{
  "arch": "gmlp",
  "model": "audio embedding model",
  "dataset": "synthesized solo parts of chorales (CocoChorales)",
  "train_examples": 39062,
  "gain_aug_db": 10,
  "time_shift_ms": 100,
  "input": "waveform_16khz",
  "targets": ["instrument"],
  "num_classes": 13,
  "embedding_dim": 64,
  "norm": "layernorm",
  "mlp_ratio": 3,
  "drop_path": 0.1,
  "wave_strides": [5, 2, 2, 2, 2, 2],
  "subsampling": 2,
  "layers": 14,
  "width": 384,
  "am_softmax_margin": 0.3,
  "am_softmax_scale": 30,
  "residual_init": "none",
  "optimizer": "soap",
  "beta2": 0.99,
  "lr": 0.0018,
  "beta1": 0.9,
  "shampoo_beta": 0.99,
  "eps": 1e-08,
  "precondition_frequency": 25,
  "max_precond_dim": 1536,
  "one_sided": false,
  "adamw_lr_other_params": 0.00094,
  "grad_clip": 1.0,
  "steps": 4000,
  "batch_size": 64,
  "epochs": 6.6,
  "lr_schedule": "linear",
  "final_lr_fraction": 0.05,
  "warmup_steps": 200,
  "weight_decay": 0.2,
  "adamw_weight_decay_other_params": 0
}
Rows from block 4, named by matrix and row number. Rows with one number belong to one neuron. Each number is 500 + 25 x the weight over its row's rms, rounded and kept within 0 to 999. All counts start at 0. Numbers have three digits each. After the name is the row's rms in percent of the matrix's.
# u: gMLP up (value half) (model.blocks.4.mixer.u.weight, 576x384), inputs 154-230
# v: gMLP up (gate half) (model.blocks.4.mixer.v.weight, 576x384), inputs 154-230
# out: gMLP down (model.blocks.4.mixer.out.weight, 384x576, transposed), outputs 154-230
u.362 094:519522526477483528490475473520525489467468482504451495500484487500503522522521484465491484524527467506554472515526461548463495535505512479488495489489491491488526515477501494452495517471486492526472497510482541519488525465524466484
v.362 096:514475489482491494481547531473522473479508508559453508523513518516527518511493522471482523493466498516505523539476541525490512497529491488513525465510488531512451484521517534530469515527521495490538491481558476511510527454497506519
out.362 094:512491483527493522470491517494505510489528505515491503504502489473514522522501512515501517493531504459526492498521506493465481503478476514510512504497500483505510524529538524508468487500483443475506500481478471450501480514478537462
u.363 090:488567498488476486506476477448516505488496481515497492496509537465507514533503491466495503433544482550485494514518471463481509496557504479521495463491528518514522546525474544510517495460459496502464489526476527490462534474504495483
v.363 095:524516535509512494447465477547520537493488467507455494492491561517490506516501471567497510509500455493470498540491488525494502539481466485471447532459445484479494516471497516534497559550509543495518501523516501480515485496472503486
out.363 088:460498466532502498513461523508480513539526510496495497525513453527492507483511511502478510492468511510508535519428529488512509519526475523502504520511485468481515486512503482537490507533486488513496474541497520489535520495519494496
u.364 095:478528426480490534550547522508533504513532487506499515528527503523535504479444566506487434450490448483499489496508551500481509469522520552504516475485521544525448496525446495476512535531476502502467502479479449467481476476487541475
v.364 102:510484514502460500484545522476490505542489541504520494536490511459529518484503505523543500496473545523524481495489475504477446418468454524467492448560464515521502482511518526476516539484457510489487525496514519522495515499516479494
out.364 099:529513505492523498481464521461491514486495532549511475506499479540476535487506545499497496578480455487507499541485466511501516513496497516514508488482418464498492479457497486508501477512500515481510468516491453463501491510502495531
u.365 089:517519505515493482512506499504464507539514514481531501499492493524514496462460523461476493464501524519473500476493470511507474467483489475502497519476499501499467486519477515475508496510469502468500525479471480494485505432456451487
v.365 093:497497504481476475500493500457477507568467514499519517462532480491500462507469514511491499552533483510502474507481518542531535485507460491520508530466499501506481482483456481531499484530496459502475458484487512495490503517514531470
out.365 090:475494477516527505477500464495468527493507497505448508493477489484494519469507504521492472511516486539529553484475518483438522496507460495505496492556489523469505509470501485500473529489503464496489469516492484501495461539484491510
u.366 108:504480544513513490474526505488548492498510444527489483494543502516488485491529488497490457464502514522531487478488493498497564504494468510499493483519494510464468459487540539477506457525517481518542469444487482506442524534506475505
v.366 108:489492482513521525531509539503496500496496514451507483524472523499448457522520444508524492487499486524500466523469516466467475460482452492477479446585485520506500489478500491503525475522471486457482499523490490447502523542499533489
out.366 110:475504502480517513513502482486450508487515493527531466452476543466473510560455489511533465489472468498498517516533446511497476486514489550489514449494483444535475556506495506486463489498491488495434537486540512518489519501547493498
u.367 096:521522479508481519520489490467517481533504520502509513439511486546510483477476464467548552510466568495491490500458514501496483445527420530515502499504444502514486534492477514528479523493489520437491554506517510481523512482509519464
v.367 098:520478509510504488524520486509511523493518606486500511500504530476447522541549523506480524516481499481521517516522531523520467503505472502511558514521498508497496497474497445508528555501495514547455487551493466520438513457500480419
out.367 093:532477488543473498509489500535483462505551517513496497514490471466479485514505502511498471489496443498467482476481509523495538500518547522467500548502557461516500542499533477470502482536530494513465534507506528480471538531444470514
u.368 100:517502484451500514520519527499473490524452467427495473524518518472507465468515496522519502519495474503508518503516510508466509532532498521525481478514499469454493496510536484530500504483483526498515517463546474487476551436501510481
v.368 100:535437504478526478527512504511494481471514485514515452502477456468514478538510516488481521467498486475491495538484475483533467508527465469523517519524510474570507532500493496485511514470478472498480538484491524535538515535537485472
out.368 106:461496461488519478487483477468498495481523528474513510517487543514466512521535537529508446478517530487495485478507505527487499484493485554466502479465492510549486517488537485459523501475536518495498516543451500562497484548499503489
u.369 100:493512504514526459533482558491515519465548545523476497467488466539479443474509494496476504512479464526534553521533463508503492526447499536482477461511481473486498511511566466480495484530528517537558554518516495478451489489542458481
v.369 101:516504495505476516534476499532514459495498498498475506500490518491485470485483516536472501509481463546509492476526495526526495493514476521499538455519493504447478507456439502505497478502476496490506466491494504526478452556515532530
out.369 096:457469502485484461533480499558455437487489546488463507482532479502492520518505509505507479499517508506491474460502554484493508492495529481496521532486498469531524470493515536528486466449504521521464465518516485491511520480504507520
u.370 104:524518471532479490480521521520541456474502477500487517519486437502538458498460487543477512504537450532494451526504513523509478507485542473498460495566506489513499477497483464481498539533507507554485488520488482512505483448519501464
v.370 096:490465555469518518517472503511479481480497529496500454495479512484546457558486573522484519473503469487502529494485447463468476492535477485510530490498490478518498501523485459477487485496513507522491505493473514523500490481507487507
out.370 105:484503510464504470507459523475472482543496481464503471531530521464474497483529494493551505488483491502489540479454471522496519489500463515533516493501498522538503490499501520519514514515506510548520488560513483515522496496471557516
u.371 100:516503525498499480529532500526478512479488529494513508494500519477470486518505463488513490486465474536513528504516520511513527482521469450526514526524487495508514474473507496521508482459492521499533505479526480482506489496498472477
v.371 088:494488490487433515465520501512504509505522500524553484499460512500463532501524492480511534509471483504540495528507527481502476534553441501557482493525479507529462502481491517518550449530491539515497506520531532520521485504486501515
out.371 093:458546500493514505485505514435526512529508530483518479487520499478505489490475518478475480510530455507466465527481497486537573489493516505476484555546521471505513501484512473493464532477486490545501533525533480491507486502497497512
u.372 094:503483509499509520494494464462500503479519518516503490525484472531530464500498504494486507537504485534502531588533460508523473473493523482528513493470501494461437552506497526476488486470551483477489471467480449468464492510496469516
v.372 095:465527515505450555510496527482509466537496497491489483484534536478528489500490501514469467491489534489509523498484505465497485501482531434497487505508479480501490503511484492487491477504472489516546502446501497536457495515495498480
out.372 095:492531516547506468424487499523481503524501496499518473499523478535498510532499502461480551485492532498541486456474528470488482513519481528503505489471493482505561465489488456503549499471505443474452492547498527502488491467526539524
u.373 100:521486515478497474523511495499483502533518519529427509473446466499500528513514492536493512482543499510538476493483497525489499477492495487537480493477494494487515501488545526542542477517497483534497515521481534490497533438520482512
v.373 102:477501485500492504527494520494488508523480490506464501540503496541529489447477485502482550492499505547524543512513523505427532490517479471489470474538480491495483521513487498431453499493492468483527511514494516507492539516501484497
out.373 102:481499479559474487501555496475482506487468449485504494472533488526470481546515499492475501497426493479490491517537527525517514459487472505506467445499512497509464501528507458520520495543464501501463491441508448485482490523465519501
u.374 083:521494502510495520493482534511476478534518476515479507471488486475527464491469492511489437495480497514488508515532504499504526460526499504539502517487493533514463541526513518498547553482514466430474498516478505508506462479468552476
v.374 084:507512485480484525506513525537457507481510512548536492528536514501490465520462540527474483501528500524496528511517475514500493516505512472493493504506494495568500471454479542495514478515519492494529520480535554485466505519480498547
out.374 093:525515520470499513474546514536525521454435495500523453499516491528481509541512517488512464482481511513526512470503521515511534526486524522524520499486484517528507516489508517528502490506463506520514490532500500485514495473490520507
u.375 095:500481477475490484490490533517499460493474466487486493507495511533541494545499457542496523504509518526529479501497497544528523566542449521501548479473555499518485497492468524506464489485513527504520470502523514507541525492491519507
v.375 105:498475481544495480487474499517493476553471512538543534505436534459481501478492513490508532501486479480513493535480457486468496513483495545488491520537504468497515518486486477495514479488479507525505489505494502478511452542490513469
out.375 101:510527523488489513506518489518473502503534511499466507475528491518496492468497527557513534479500500506504513486534513470479488472471523495513491533509530465509534512512508525516552479513495490460547520475481503521494509495479491512
u.376 094:504519463505465512541542482490536555504462479511532462457486497520481535476483502521497508518516494478491501516515484505483517495515475512499516466514491494470543484477504487499545545492467468467505513512469486502493462495468483523
v.376 104:492496516557493485455479489480539464480459504474500489485495488508515516546471514524480530499533501484448531471496510453511513488527518491515516525529525504491459457483509506489502491473511512517508486515495501497506488515480523509
out.376 099:493464503552495516491513496518480461512517502521495484533514492448516540521528469513465495517479481532485487465453527502491498522482497527515508556477455488493520480533524500515552513532514548520460533482518509496509476503533504513
u.377 098:491483457515469476481503514476507455496496515492502491489573531488512491503512497465483493474517482460443491513514455476501507498485505457542494509514493493507485482522503479485496471454523500539476455507525488524501485466490495478
v.377 098:488492496528505506481502467502482529451518522476481519531503521485521535492516472509491506508496441474504484500498462490477535493498458502526495484499490513486496503494522539475513538537525497493512501479496501466531559517468507496
out.377 098:433502518500501445455493569523555482526472477482511482530485513515483486479497533523509470507497489525475522502501528500490500523484512530501489489507508536550505453503499471506503555507488532473472496495486518475467502454558486548
u.378 101:516512529567464515507544524519522499525538500505511514529474473496498482559511494480533482457477464524491480484489492514489532514511492497458483467498514498533472467497493475561482487513519520485503520469500469472480447475496531514
v.378 107:492502471511497474460512530470489473505495517462487481514502516541521516489505486468533501514516495471516490489463561527488518477464522506501505481534542468527495497536482507521440492540463492473468545503494496486533526485510514470
out.378 104:550485483478441488481436495504496557496518515485498472509483515482507536481505501566486463498449537508500507521453489484477454504484456517531512512505492482483512547458475497515489527489521531542527471481477490483476501495480493500
u.379 102:491492478449472497536492530497485490476483499494505503525495502553413518476479513484525545473505502520514512529500531542490488502474507475491546488529501498503503511521494488503479455528472472512509500488514491494480507463493493515
v.379 099:526489537509506508527551501542499509481463525490543543536521476524509531548498461487495464473497539504494528516520470478462500499433514545502466509522504476508478482525472525522491502478477513477485508532527488500455517506497446496
out.379 109:528513493485532507493453513481505483490526502490509524485497467521525501516492535534559479510508504474511500498514478511478468512502539544489532513516477498471495520451485494484501445529523560476534519487478476474482497477518527529
u.380 100:535521513507503515488484518482488529512473455504480495516463482484469505526501503540501571480510508489550506489493485517516528461505459554497527482471496542447515485499490484486528495474495494506465509522503547444460514488500515505
v.380 097:463514492483544527481447486462512451529472474483530516497511530454479520498527488461525491510521502520467487457515506484500473495535457511477470528456506496475479468479489504477505465572492495501492463543502528535503491527487461462
out.380 099:492486500491548512514484512524479474511499526477492461512544517501518506545510505462491543485501490537527505518524536484511503489476563509494529512528497489537509527536485544474509517494519547465542511528502557482549465498519485516
u.381 091:509502463505488484501513504533507507542509535491503532488480499504518561502500502519505504466506493532514484480487526507549531446512520479476493477506494509496501551460470505470503504484491468443483483499505516500474462500493491509
v.381 096:497495502511537500518496506485490561516416479516489474491464493491515528525418503525519513461496487507536461497551473491504493558549492498478526493530477524507495505513469536515516505506505462496502559531529538512518513485511484522
out.381 096:513510505511470548492444491514549513452490512516484537468514458498476527517467511496488504497493488478510483477499495505518449505499491514555489508549484520470511504483498508514528486521477516506512517471479508482519492518489493534
u.382 097:484493510492556492502507545489494476470496497519464508479540500509483491465505490484471524507497514475490482566542504520479490500544508528510528494516443476470454502497433499519474527547536503506507513493537527510456524546543560478
v.382 101:556459508506510466523510528506495505484491538494529485492507490539565503497492543486520513486496482463530521467483522520540498490485493503500465480479485514508524424491544535558493488482548476498513511508513511498546485483519518496
out.382 096:517528468536492475505445504476512509540529484500513516449532508487469542472502536431516536500531481544471511522522463507504515477468520472471493495481511484510486486476547531484508504489516529539480484479537470494538528516478500542
u.383 090:486516485518501482455485493470512475495490520478492518495514524543469516515510493510513465497496530484486474484513452510488474478512541502499500453534489563491493525575486494502538479539470497551509508506550527490491457499455508523
v.383 095:491573491494525484518488488506468488480500495501465486493494504495503479516473490496560485509505473531470531523512512515523501540502471474443451477514501505510524476456494536502514513506477478421485490463451496505523482521527523473
out.383 091:508542498416455522484476488456511530480463472505511498470532475543504481545500492456504507498479463475504522491512514511481527532507437481540467474485516491484482489485470517513488509457513480470505504489463431503494535535508474512
u.384 104:481526548507493475475500497511541516528537469464467495509509498503511474488491490476480491475532497468523501490509487513511493537500514473519499493460497475538475538504537499465530519485518483475508553468518475489488458498493506492
v.384 107:499504540459441480491494491450508512509536485489497512503507530511501500489518490509518500513530512516482538520508494515454479493489490515491468483486462526519502540449486567451466495505520528495454504485490464460497450497512503508
out.384 110:466477546524474510503524531478486523483481468519510468514492504483515511495432511485529476517497511524450504472488536454500490517485445500509497475463499522512475488468503444512487530524460507514492472520512499519538522503515498525
u.385 109:486548464488487526467494505462500493534513502480478529479474521495567505492488558522480451495480533543506476523503508502526528514472504518548522472469461520520560510460448512484527478515437485511472507501501455482472502475506521491
v.385 112:506485525442511468537516504519448469523508549512516533500542521482494511530504490502553522497501498519483495483491458531453508480463469523485521506469484497490470495513464531494504533495484497507502477506532522548510485507515459524
out.385 107:532479527523507494528507475500495523501497553513479493537496457481497534491514477497510470457483471480525516530486495514534527496455505550494490514503542544527502511443501461526473484530503498441483514486515505443535503508500473461
u.386 105:462504486539468490538498491517555512499485515482481509523513480513495494547533485498514470464481484472477513522507506468487495496535502503497483498513487424531512545474480532518469469493573506450490505475470481499515450536516502490
v.386 103:471525528478481462540495471517476474494453519532495507485527523499576489552452450533521493504497506519513514529471524485499530497483479471511491521468529483486519515538501491501495542521508478532491506541484523503525508529494468536
out.386 104:474512524491529506478529512495507513520515549529521483500501529498511485487487502463472499523523515466530481487509538502491453492470464509482492486511497526504490528507528563513467534508521488535500496515484516507512476512539519488
u.387 095:500487561497530539485486494506463480522485513495484520484539472553516490485492504476496513486551508473515492473495514495485531496527491501498497473459475536516519543488520514520499477517493499484472516536465513523533539506500542533
v.387 103:523504505472525495485480510468486505490531519499467518472486439464500564482529508576469478508530488513474492514501528450473510549463490505481538468498489573499489504515480508505450482518456495521515505504474467501496508515535481482
out.387 095:479509559461488481507467498518560507500471482483522503528499518477522542469536452456470473495523482555493454497491505516531495532487495436453494563529500514475541519516498475525546490494518514534501505469519521495456505516489515510
u.388 102:498541492475512501487544496492515491476524536469543459505518515479497479496488496472468527452500468521540513517487526472508483468484519502549495480494533525471471491517520497500538521508449498547505485486471467492544483488446492499
v.388 089:502489444491523472473515490497515466520495453457493490508477453471445502504522534472494508463503533459460531495458505501547503438488549468508506482439526518485505534499477467554543482474533504472484492486525474534501505539460454523
out.388 095:495487506486472509477448517513482518510487480516488537490481496489455524537462543543544521510481504522474504532471484517527509524521500499542555518542513469496502455497515475491486511523499495479502511499484537486520479468496513544
u.389 096:506511526522524479466550495534496505478475515507477477488526490472502462517536503516531507471475572505532531511481507466495515524446493528475461461490465481541497498557501502520511544488493503479506488524493516418510486465523520508
v.389 093:516541505502472483468500527492507511518493524549468526552498468503498523517476523490500497539505482509479459558523484476495490500499564528505495501533551524467500513502497535437505505541493514537487471483490507464498507478518490502
out.389 096:514549465488506501486522508492465482527552515510491507504534463493526505485484519472500475536472491513507521463517497477518505486539485525511469558489560453522450491485489491497515492503475491508502508479510494468544547505471478512
u.390 094:475531545505520511457474506485501472502495499481503487521467494501528481489513488546548481522470479495510494516490518505533525491524497521493551475451502481504469479497515531516503476481521523491499537509521498515508515501515506539
v.390 100:477515482507508505528512532526575521502528518482495526486527525525480514500511455507528525489522516547487467556502475482487505513531493469498525479495512477487477489514503480512504509481474520483540527514509451494490540522543465535
out.390 091:525531465515483488488517486513487506479495483458511549479519490480482510502521499510457518467519538489506525483495442524524535496480521514488503511523475563504478470491470525493530498509493501524486483518515492469493529495497451521
u.391 089:559503491501474472471489484472472506489479482507521480504499535498516500505510527512496480521519486479486497485560515533535508519555515483471530506448478425469501555505543490512509490468512514514537475516511534513517487537493453497
v.391 108:503518462507534544503513545492534481490481493474474536552495474494486444514476493509484499512527483487548546487495489498516528485497513514497484515487514504492514499508528515496465478470483487485513548524485489467501518505451496453
out.391 095:444508484511479469479502477515508484513494441482486523462515506505549534475522491493520478493484498496515494529504489510454504457496477487478528522471492517437491515488517504497494518507502479483517520433485437475513477525497527504
u.392 091:485487491485508530498474506470484526561468504469479525471482426508542493481517571490457501478506472500509493492529512493496458502510516520493456505531478505485463515515520551450507512512478507501518512516536497495519455475472469473
v.392 092:455510461517495453483511486503507488516515506508519476503486466487567510495498516502491507463484507503489491498515500516481552483520495515453523526480496495463503477453486485456536496498526480516483479492475519451492483474529545449
out.392 087:507471494505474442428496486495520449526494482531523430518519496504504508456473519537470470478474477521494510513504511506488504506529504446523467485510474488523483469480464457521519479459488496530503480484522523490516464496506547512
u.393 104:513475526512554514523492516475521510486499490526491482490441519524529500470516451531474545466439487494478519466467476503529491475450539473500510454501536473493496508452526469495466558516509484537506486538451531519489541487516512531
v.393 110:506493531506542514477541501480450525474500493486552525491484492472554510552492534502485522491525523484487470531483486500504542537521512496524523512512480513501530516511479483508512502514506481465492514508496495533509507508509451537
out.393 112:477519489486476476466528487528499518531484488531495514491496517464480501507435493477516488556506523494496509529496504453517441483516484507523477529535447503510532499513538542505443479482517534519453506458552472480472470520477481520
u.394 098:496457507464458526501505509506518489565537549536481537484452498475536518490504494485522464455510476448508505497517519501496522496506519448478491530467500512515498466467496471537471468513513502530477478443480480538517499503474526528
v.394 091:484492464516496499479535517488533499514483463448504510483529524500495499502483483519505518516528484466516469522518480493533458509494556495514495532544483473481497522569540532509518533499517533510524521472486513444498498491493486504
out.394 100:490533501487479476528504503463511474544503460475456467518493453516524534497463513534548449513505549504500465485511517522498468499496493501482468513542503497530540509491501532499519478501505532493475507492521523493463498499510487493
u.395 111:517521453543463493486513528496499504497527506474487468468490486509504537484519496526502520486481493479498473476512472497514494479463502470474481496524517511487475447524518482493475513521520527492489496488548541529456528531483507522
v.395 109:527474493502485505531498543502527500461500546453433483438473471530503494516460519491526481539497499500510494515499471489504506506560500490433467518522494504518526504524466466514514542505487488529513496498479499503550483449466526538
out.395 107:535493514500530476549531501526509498458520463464527518488544506503544519558500503496451556495507490516481494514508498522471510463547485524496474497498468520476482491539500510494548560459512486492474482531488485502497484449520482518
u.396 115:554522542501496511517524523527498515519551526515466513527526503500568544532508461493477454529500519495530541526534547520506467493482556495471488529508509501515467451501508543511466519509487510504491466534534497509454513500566517508
v.396 106:504509526505541497491504482472503512484506527495523551507526449515521507499484516509500519516534471465520524464527499504482518502522521536519461501505496475501506490470469490523530474502457491530469493473470519504493486486515499465
out.396 117:525514459513502500483492553458490508510516524493538469497467531493520522507464500495503524545468531478494493457497456492517470466503495505517471472469519558520491512485487484525521520466511519512520531474455491488566486521514514513
u.397 094:515461531538522561529502468501511504544495489462523493538502461473528471514481481511489553542482478518501488536509473485490501517530449501553484513527545485486521513537534515521522510473496522496471520530521502506502486530476494506
v.397 100:477491486524528474520501494444509473503522439536523525495516512539508499540487558514524510530511528517494499473496499481481536523480469500513544550462456516506519507490498476482547513452510507520526498438533475461448532543544533489
out.397 102:511480524475537511487496484453483487480486490522463497517500526483517511515521525487474473473513481507479495465541518484493517475503470519533496466494553509440512522488466513491492494470553494527464503503497460466502486462501463509
u.398 103:546531512504467488470487510506473510509516463496531494533540505474556546526459530482452461530500482510474502453516479508475494545486497518535484486471455481481524476482520495480509494469493473495472508534496509482543506492493490527
v.398 101:521489448477488492497487496510512535513454532482457468499499539470519506496523542491469475501512485470489487482554465545502472498485469559537478473502504473531476471503509521503493479502494496484491481492527484454500491527543515459
out.398 099:520504504480507496500509520532484477501500507479491533475467512475529519481446494529468544501527485523437472497470478520503516505518513471521477489515483506490519502508460513458461472538490506502504508532512510498506498488486497505
u.399 098:539482506459502467500458489514479455541483486476489501487484446483560486488499499526476460517539480484508489472514499556475489533499524458472474498454460488514436523503507464509492497529529528510504516482508458534498523516496498523
v.399 098:491506511523513447511516469510482478467501502473544497561504553545472503514490474516500487498471508491485520467529521458489483503512519514497525519511485529498530518525488547543491492544514479517500526503488486497527496515511526470
out.399 098:524511496536490486478511508492480485538513544493507467536498513521477522485501488460473484513540523479475489533521471471511516490472470512444535505534473538472523508484508506544517494482528476534441463466514520565464525476442521511
u.400 096:537503469504527456467472485494491481488513487534509472523494530496488481505516550508540544487492503504486511500448497503467475511544511472470476504514511517473545450530480491463516467537471456528466515588503490492489500528467449531
v.400 096:504527475484462531485471487496508540480497474522506550489542468521490490456525533531512518471505559513484496515464452493499493451517488526507491481559488547470460471525473478543515519529511483487512492507526514509494452501514464469
out.400 095:561522444507545509528477518500536500453499493528533482482488511518500522442516491477496487509557484476517489509547479501500474465453508498534543512474530518511453483522505519513528483507492517525479495491480500489474489488515528469
u.401 099:511514496519500529523525506547492489530551501465478498523480473512479511511461472505477475462487488527505553520489535471475481531482493495517458497453531461537522482498527486496549497580492536465549510467488469531489538507487490529
v.401 103:462431519469510500496486479490528512522542543483442487469503516556526490507534465556516529529503501483509509546523491499538485516494520518512510513548514477504525501491465500520484468525507537519487486497512502551552525487490493499
out.401 102:451523547551514483454483483450480477474485457549481474508518494508459494485550527523505479509511515473511460502491576428498506469474473526484509508489520496514478517502522525457471463498499489480492484531530476492472461522514522536
u.402 103:519488549463467517492509449485484505518498511470477511464529545514505483470473515479462474533503531512492479488499539492492506492467459482528518498514497506541486477503487480500468557442460508483510516517507492444518505479479511522
v.402 103:458511475472487490512539525522488468503463458509474492524519457503517501479505501496467509487556463492508546525514490510494466508487488517509530498510531512518464504546448504458471505521512534505502497464454464470495503518510467526
out.402 107:506444461511513548490539525513491560477512468511497491515497439497447497517528462480484486532490484521489479555508511512507504495528524523506498512542519477522534506488521480483529471517499515493528554467446479527532493492467490518
u.403 104:497475472516499533472512501512520507501554520538510516509501488510526484507557493530435469476563508484468525495497519463471463481511479502510486473471493536472512531489487501506523535535490511499515479490501513511495489556507497501
v.403 106:490469500450524479514499494506471515497465512515473509493514496546505480533495535520501517546493478504502493502495515463452534500483514525491496475534497527530525509469515498507518515471497551506501455487499475473527490457498442443
out.403 101:511544516484496479480532474470495531489491498500517499446489485528478550492510493477542544522481510475496501469500494514507488547456504507504482494508509528505476504429465506494522502478505513484504480472538499490488563469484528512
u.404 105:484524502528516505487487513455519538509509495535469475486474506459480480548485537494551488508499482487480485468540487462481491463455485471496476529512521451505467481487470504502548496536505537516493464473545539525467471497491516467
v.404 103:540514521513492486501484549491504495524526458474457536524550507458460482510505490515491527487514478535512539521525547495493451502511507498498508521544507447500508522482537545501494470507505475488481513471485509524497506505516506486
out.404 108:510513523502501473495492475513453465442526543483519528496523506527530549559471494473495495474460532529520535457503535469518469513525511497506521481494467510467517519483516469550504500466510513477495500456518482521521517520492508529
u.405 117:526524522513521496475482508474468450507491510443533516487524507531506501496492488528475485482474557528556473548514491487481518488564503493481497476503514483543511508473487486494505488503493501511528470482481566494459492487516527507
v.405 106:452501442525471527487499472521547509472537498492510480494514540475464462535545512532511481437489446462524573518453489488522522482502506478530467514484491478493472491537491461519503515493505477495523494530469526494502543518495437513
out.405 124:501489489498476507522494516506495528470487502472471504536486498505513494527483506485496539483526475495532519474518467470523525494468516457484520456495515568492528466476454476485524483498459473501513479529523520529474483520485481524
u.406 092:464500489517519483479574475449471523529479530512482534483502494514523510514520490471503525482504558483491519501480475518534487513506491495533519511499478462452503529527519460502504519529519479505483482501474511528528466449508527562
v.406 096:499465461510469521516451513518490479480493460478539483493499506475521524489521504563471526471501500511456481478498516501541478489492479462482511487531497486528475463476479515552511522492490515486526434484451486543491513509521487519
out.406 094:530462503485482494508469535522507516539525537501484487527508517523484498475499470500504493528496518495457479521461515507458489493505481462509501500527486465500525483493480533523503472495475532531480480522474540532474454496535495467
u.407 099:467440518525544492511485546520507461479496497497492511517520490522533551489542493520484511524490493579481471511490545507520453518488520531547495499502473488543488470513502499510465467488524532524463511513535485517481509498469487553
v.407 108:562521543504490500471499449481557550482530465511506498488497508505505481481521457462493512517487528509528503526499521524505475498486523475502489496507508491541541524474501506497518516481504451501501476493499455563493486520504502488
out.407 102:505469534518459505505487459503527463495478546493468536468497493494526513514513509507478491540491442498462510491484529552519508486450485519498473477525482515492522522542456490521497522503477468457493482476563501518523467494486479489
u.408 104:461459507537549489476525548524466515461531491506459505461510477456470512519490487436487482463497493516494451520524489489492506488516513519490461488498499535470499525518554523498553507513492534504539528535487507507493492480509487496
v.408 106:561515477436491497513479528495523473491521476497520524501517541506453504492503464512505527511488482514505477506493514492535525484465563508458537473446477487513519477539532529447445474514483521509483492503499508471497526528499514475
out.408 107:566474460509496460569509483463486507521476511542487494502468501511496471493533491542474510525512532510520515491517514509487509510512503500504499533490481510483478506486527494517503509545557508450492543459443449508494483534496534524
u.409 099:483513503534496470510510495501510476549487440506482483518494481464507521456476483504503540482541515523522490536483553526494540474495530507511473524546551511511510512479517496505474499516504522506497489522513482494515543469485518477
v.409 097:542492508453476524553496494548507448517505502503501488522499507485475502463540469489476498471487519498526470482517493488508489534492492519500505496505459473475468506569539464486527444482502495521549515503478537533525493517478497476
out.409 097:531489506506538469482514444538470467493530499535499525507496533502498509521491525500507520481457503504505519497526500487521509484498568516524514517431488441489516486529524508483523532513511490513528484508509522538476520440492491529
u.410 103:511520548515490486477513511492473532462498505479520495488482522505466483498538481523525498529475527509483526483495547533513509452489470490524499481521510529557511463487508488513485480498492476503505479526490514494490492547505506486
v.410 099:518507525478499541507520531485533498537466466481505509474500536506503489484496480511517495538500522512514545470491500482510529528469459508472491534500499482484443511440503476506517506480476550445510482496507530512539487463490471480
out.410 102:549465500428554523478499506501497492543511512491488499504480521502471479484479474502521482480499528503494485467477500482537521563507522485521514488543509512473476581507522498493529515483493498453482513454527478504514499511479457539
u.411 092:515515527470472521492484510533501521516497533487510491469498522509494531511520475467473488502512480468503475481508482502497508483496514486508508486511530488538507462477487492479530467498502482487471484503507532461491511482500466548
v.411 089:466572522479502482458474509480552511464497482517480512516540456496492452466507513506473497477480506549568468471458521489499488568509503457414498494507495508497478460497545494477490458513508474533462505453511491497539475497516493510
out.411 088:549521500527486515488481507493490516449540484511492491560503482483475518453410487510496489493508509488469515509493553539513482496501527519505486490496529473439567477510505488534505514518491516518509513490526493531504478512568486482
u.412 107:531495522472494485497513499520487499529509518523506497518452515542516520494517425520497563472463489515525507503548520510482518449521539469520483535497461514470459509481527490519508471511474472486521499474510497542502509523427524493
v.412 106:524522516511491485480456469491488487487504489476476506555489488505538530507479477508461516469483506471489514479469523500540514479474522519486556519483483470528536511467547514509490513550495523460500498517489469496494466478476443516
out.412 109:500468506522510491505525519508510484451492528517459470501523511480482482521500522519526493487470520518503500472487509470526465485516499487509476484479534488475473464489480559488477517484499516528473555503508500534463463496500437502
u.413 093:458519506515483530493503459502485502508496507499502492475557502522535511493469511527506519469501511496521544509487478507489503517507495499542497482549491459517508497471500462498510529510531515505444547499474492489463437551529502494
v.413 084:527493471491514494488520485476506520523515489542495562525491473521559476507516510451464517514533489520504505494494488502478512487559533496516479479515493559512474535514498491498494546510544486543487529489479468489526491511496473510
out.413 088:518486528506493520488499518554486488467519494536519558537528494517494474516532514471517472491494489482546470492480490512477515488503461541493487499511536496517479491521509523469501477519500482494504480480505486473493506485502559494
u.414 098:493543479538507488512510482493450467504519466522531515494483509503489499489485509493480505455522484493469490524480465506494480491474504504475529532472482508522482447508548478518469487495524432474509486514514471516466517509469513542
v.414 094:473473506420466463471551507502485475520531547526517544518531486473517512511528506474553493524519488489465539506545463461494477509508513463510525505489452504479517501480461517553529487474494476534505461492475516449495505491524489446
out.414 095:485463508530489495486464491570516520490484540485481457481506475511509496518547539498523501508501483451497492490489508485482462505495444481503482506528485481459533521499467479479500493506495502512468512482450493528496514503453505489
u.415 107:469496522526509469529501478519493497493498512486484532577464529526492504517461474527445522483506569521534503523471480534507505471438493464527513545495498541523495526499524486503483510508495459566481548502497506527511553507495503505
v.415 108:559535484513456455497456516457511502518494478488548503536516482553487507495508496450480482518499486492499476452480507498497511533522502506500478517497507451500506465476497501466492509474466500521479466457502504484538521489488533526
out.415 113:502492495514495564503537523565488500514517534518503528527526484484510500530502489477451501468499475517556490503519462469508490515521521527541513498562505440445497549494504473513530519535501498525471462458478505493458476533482519496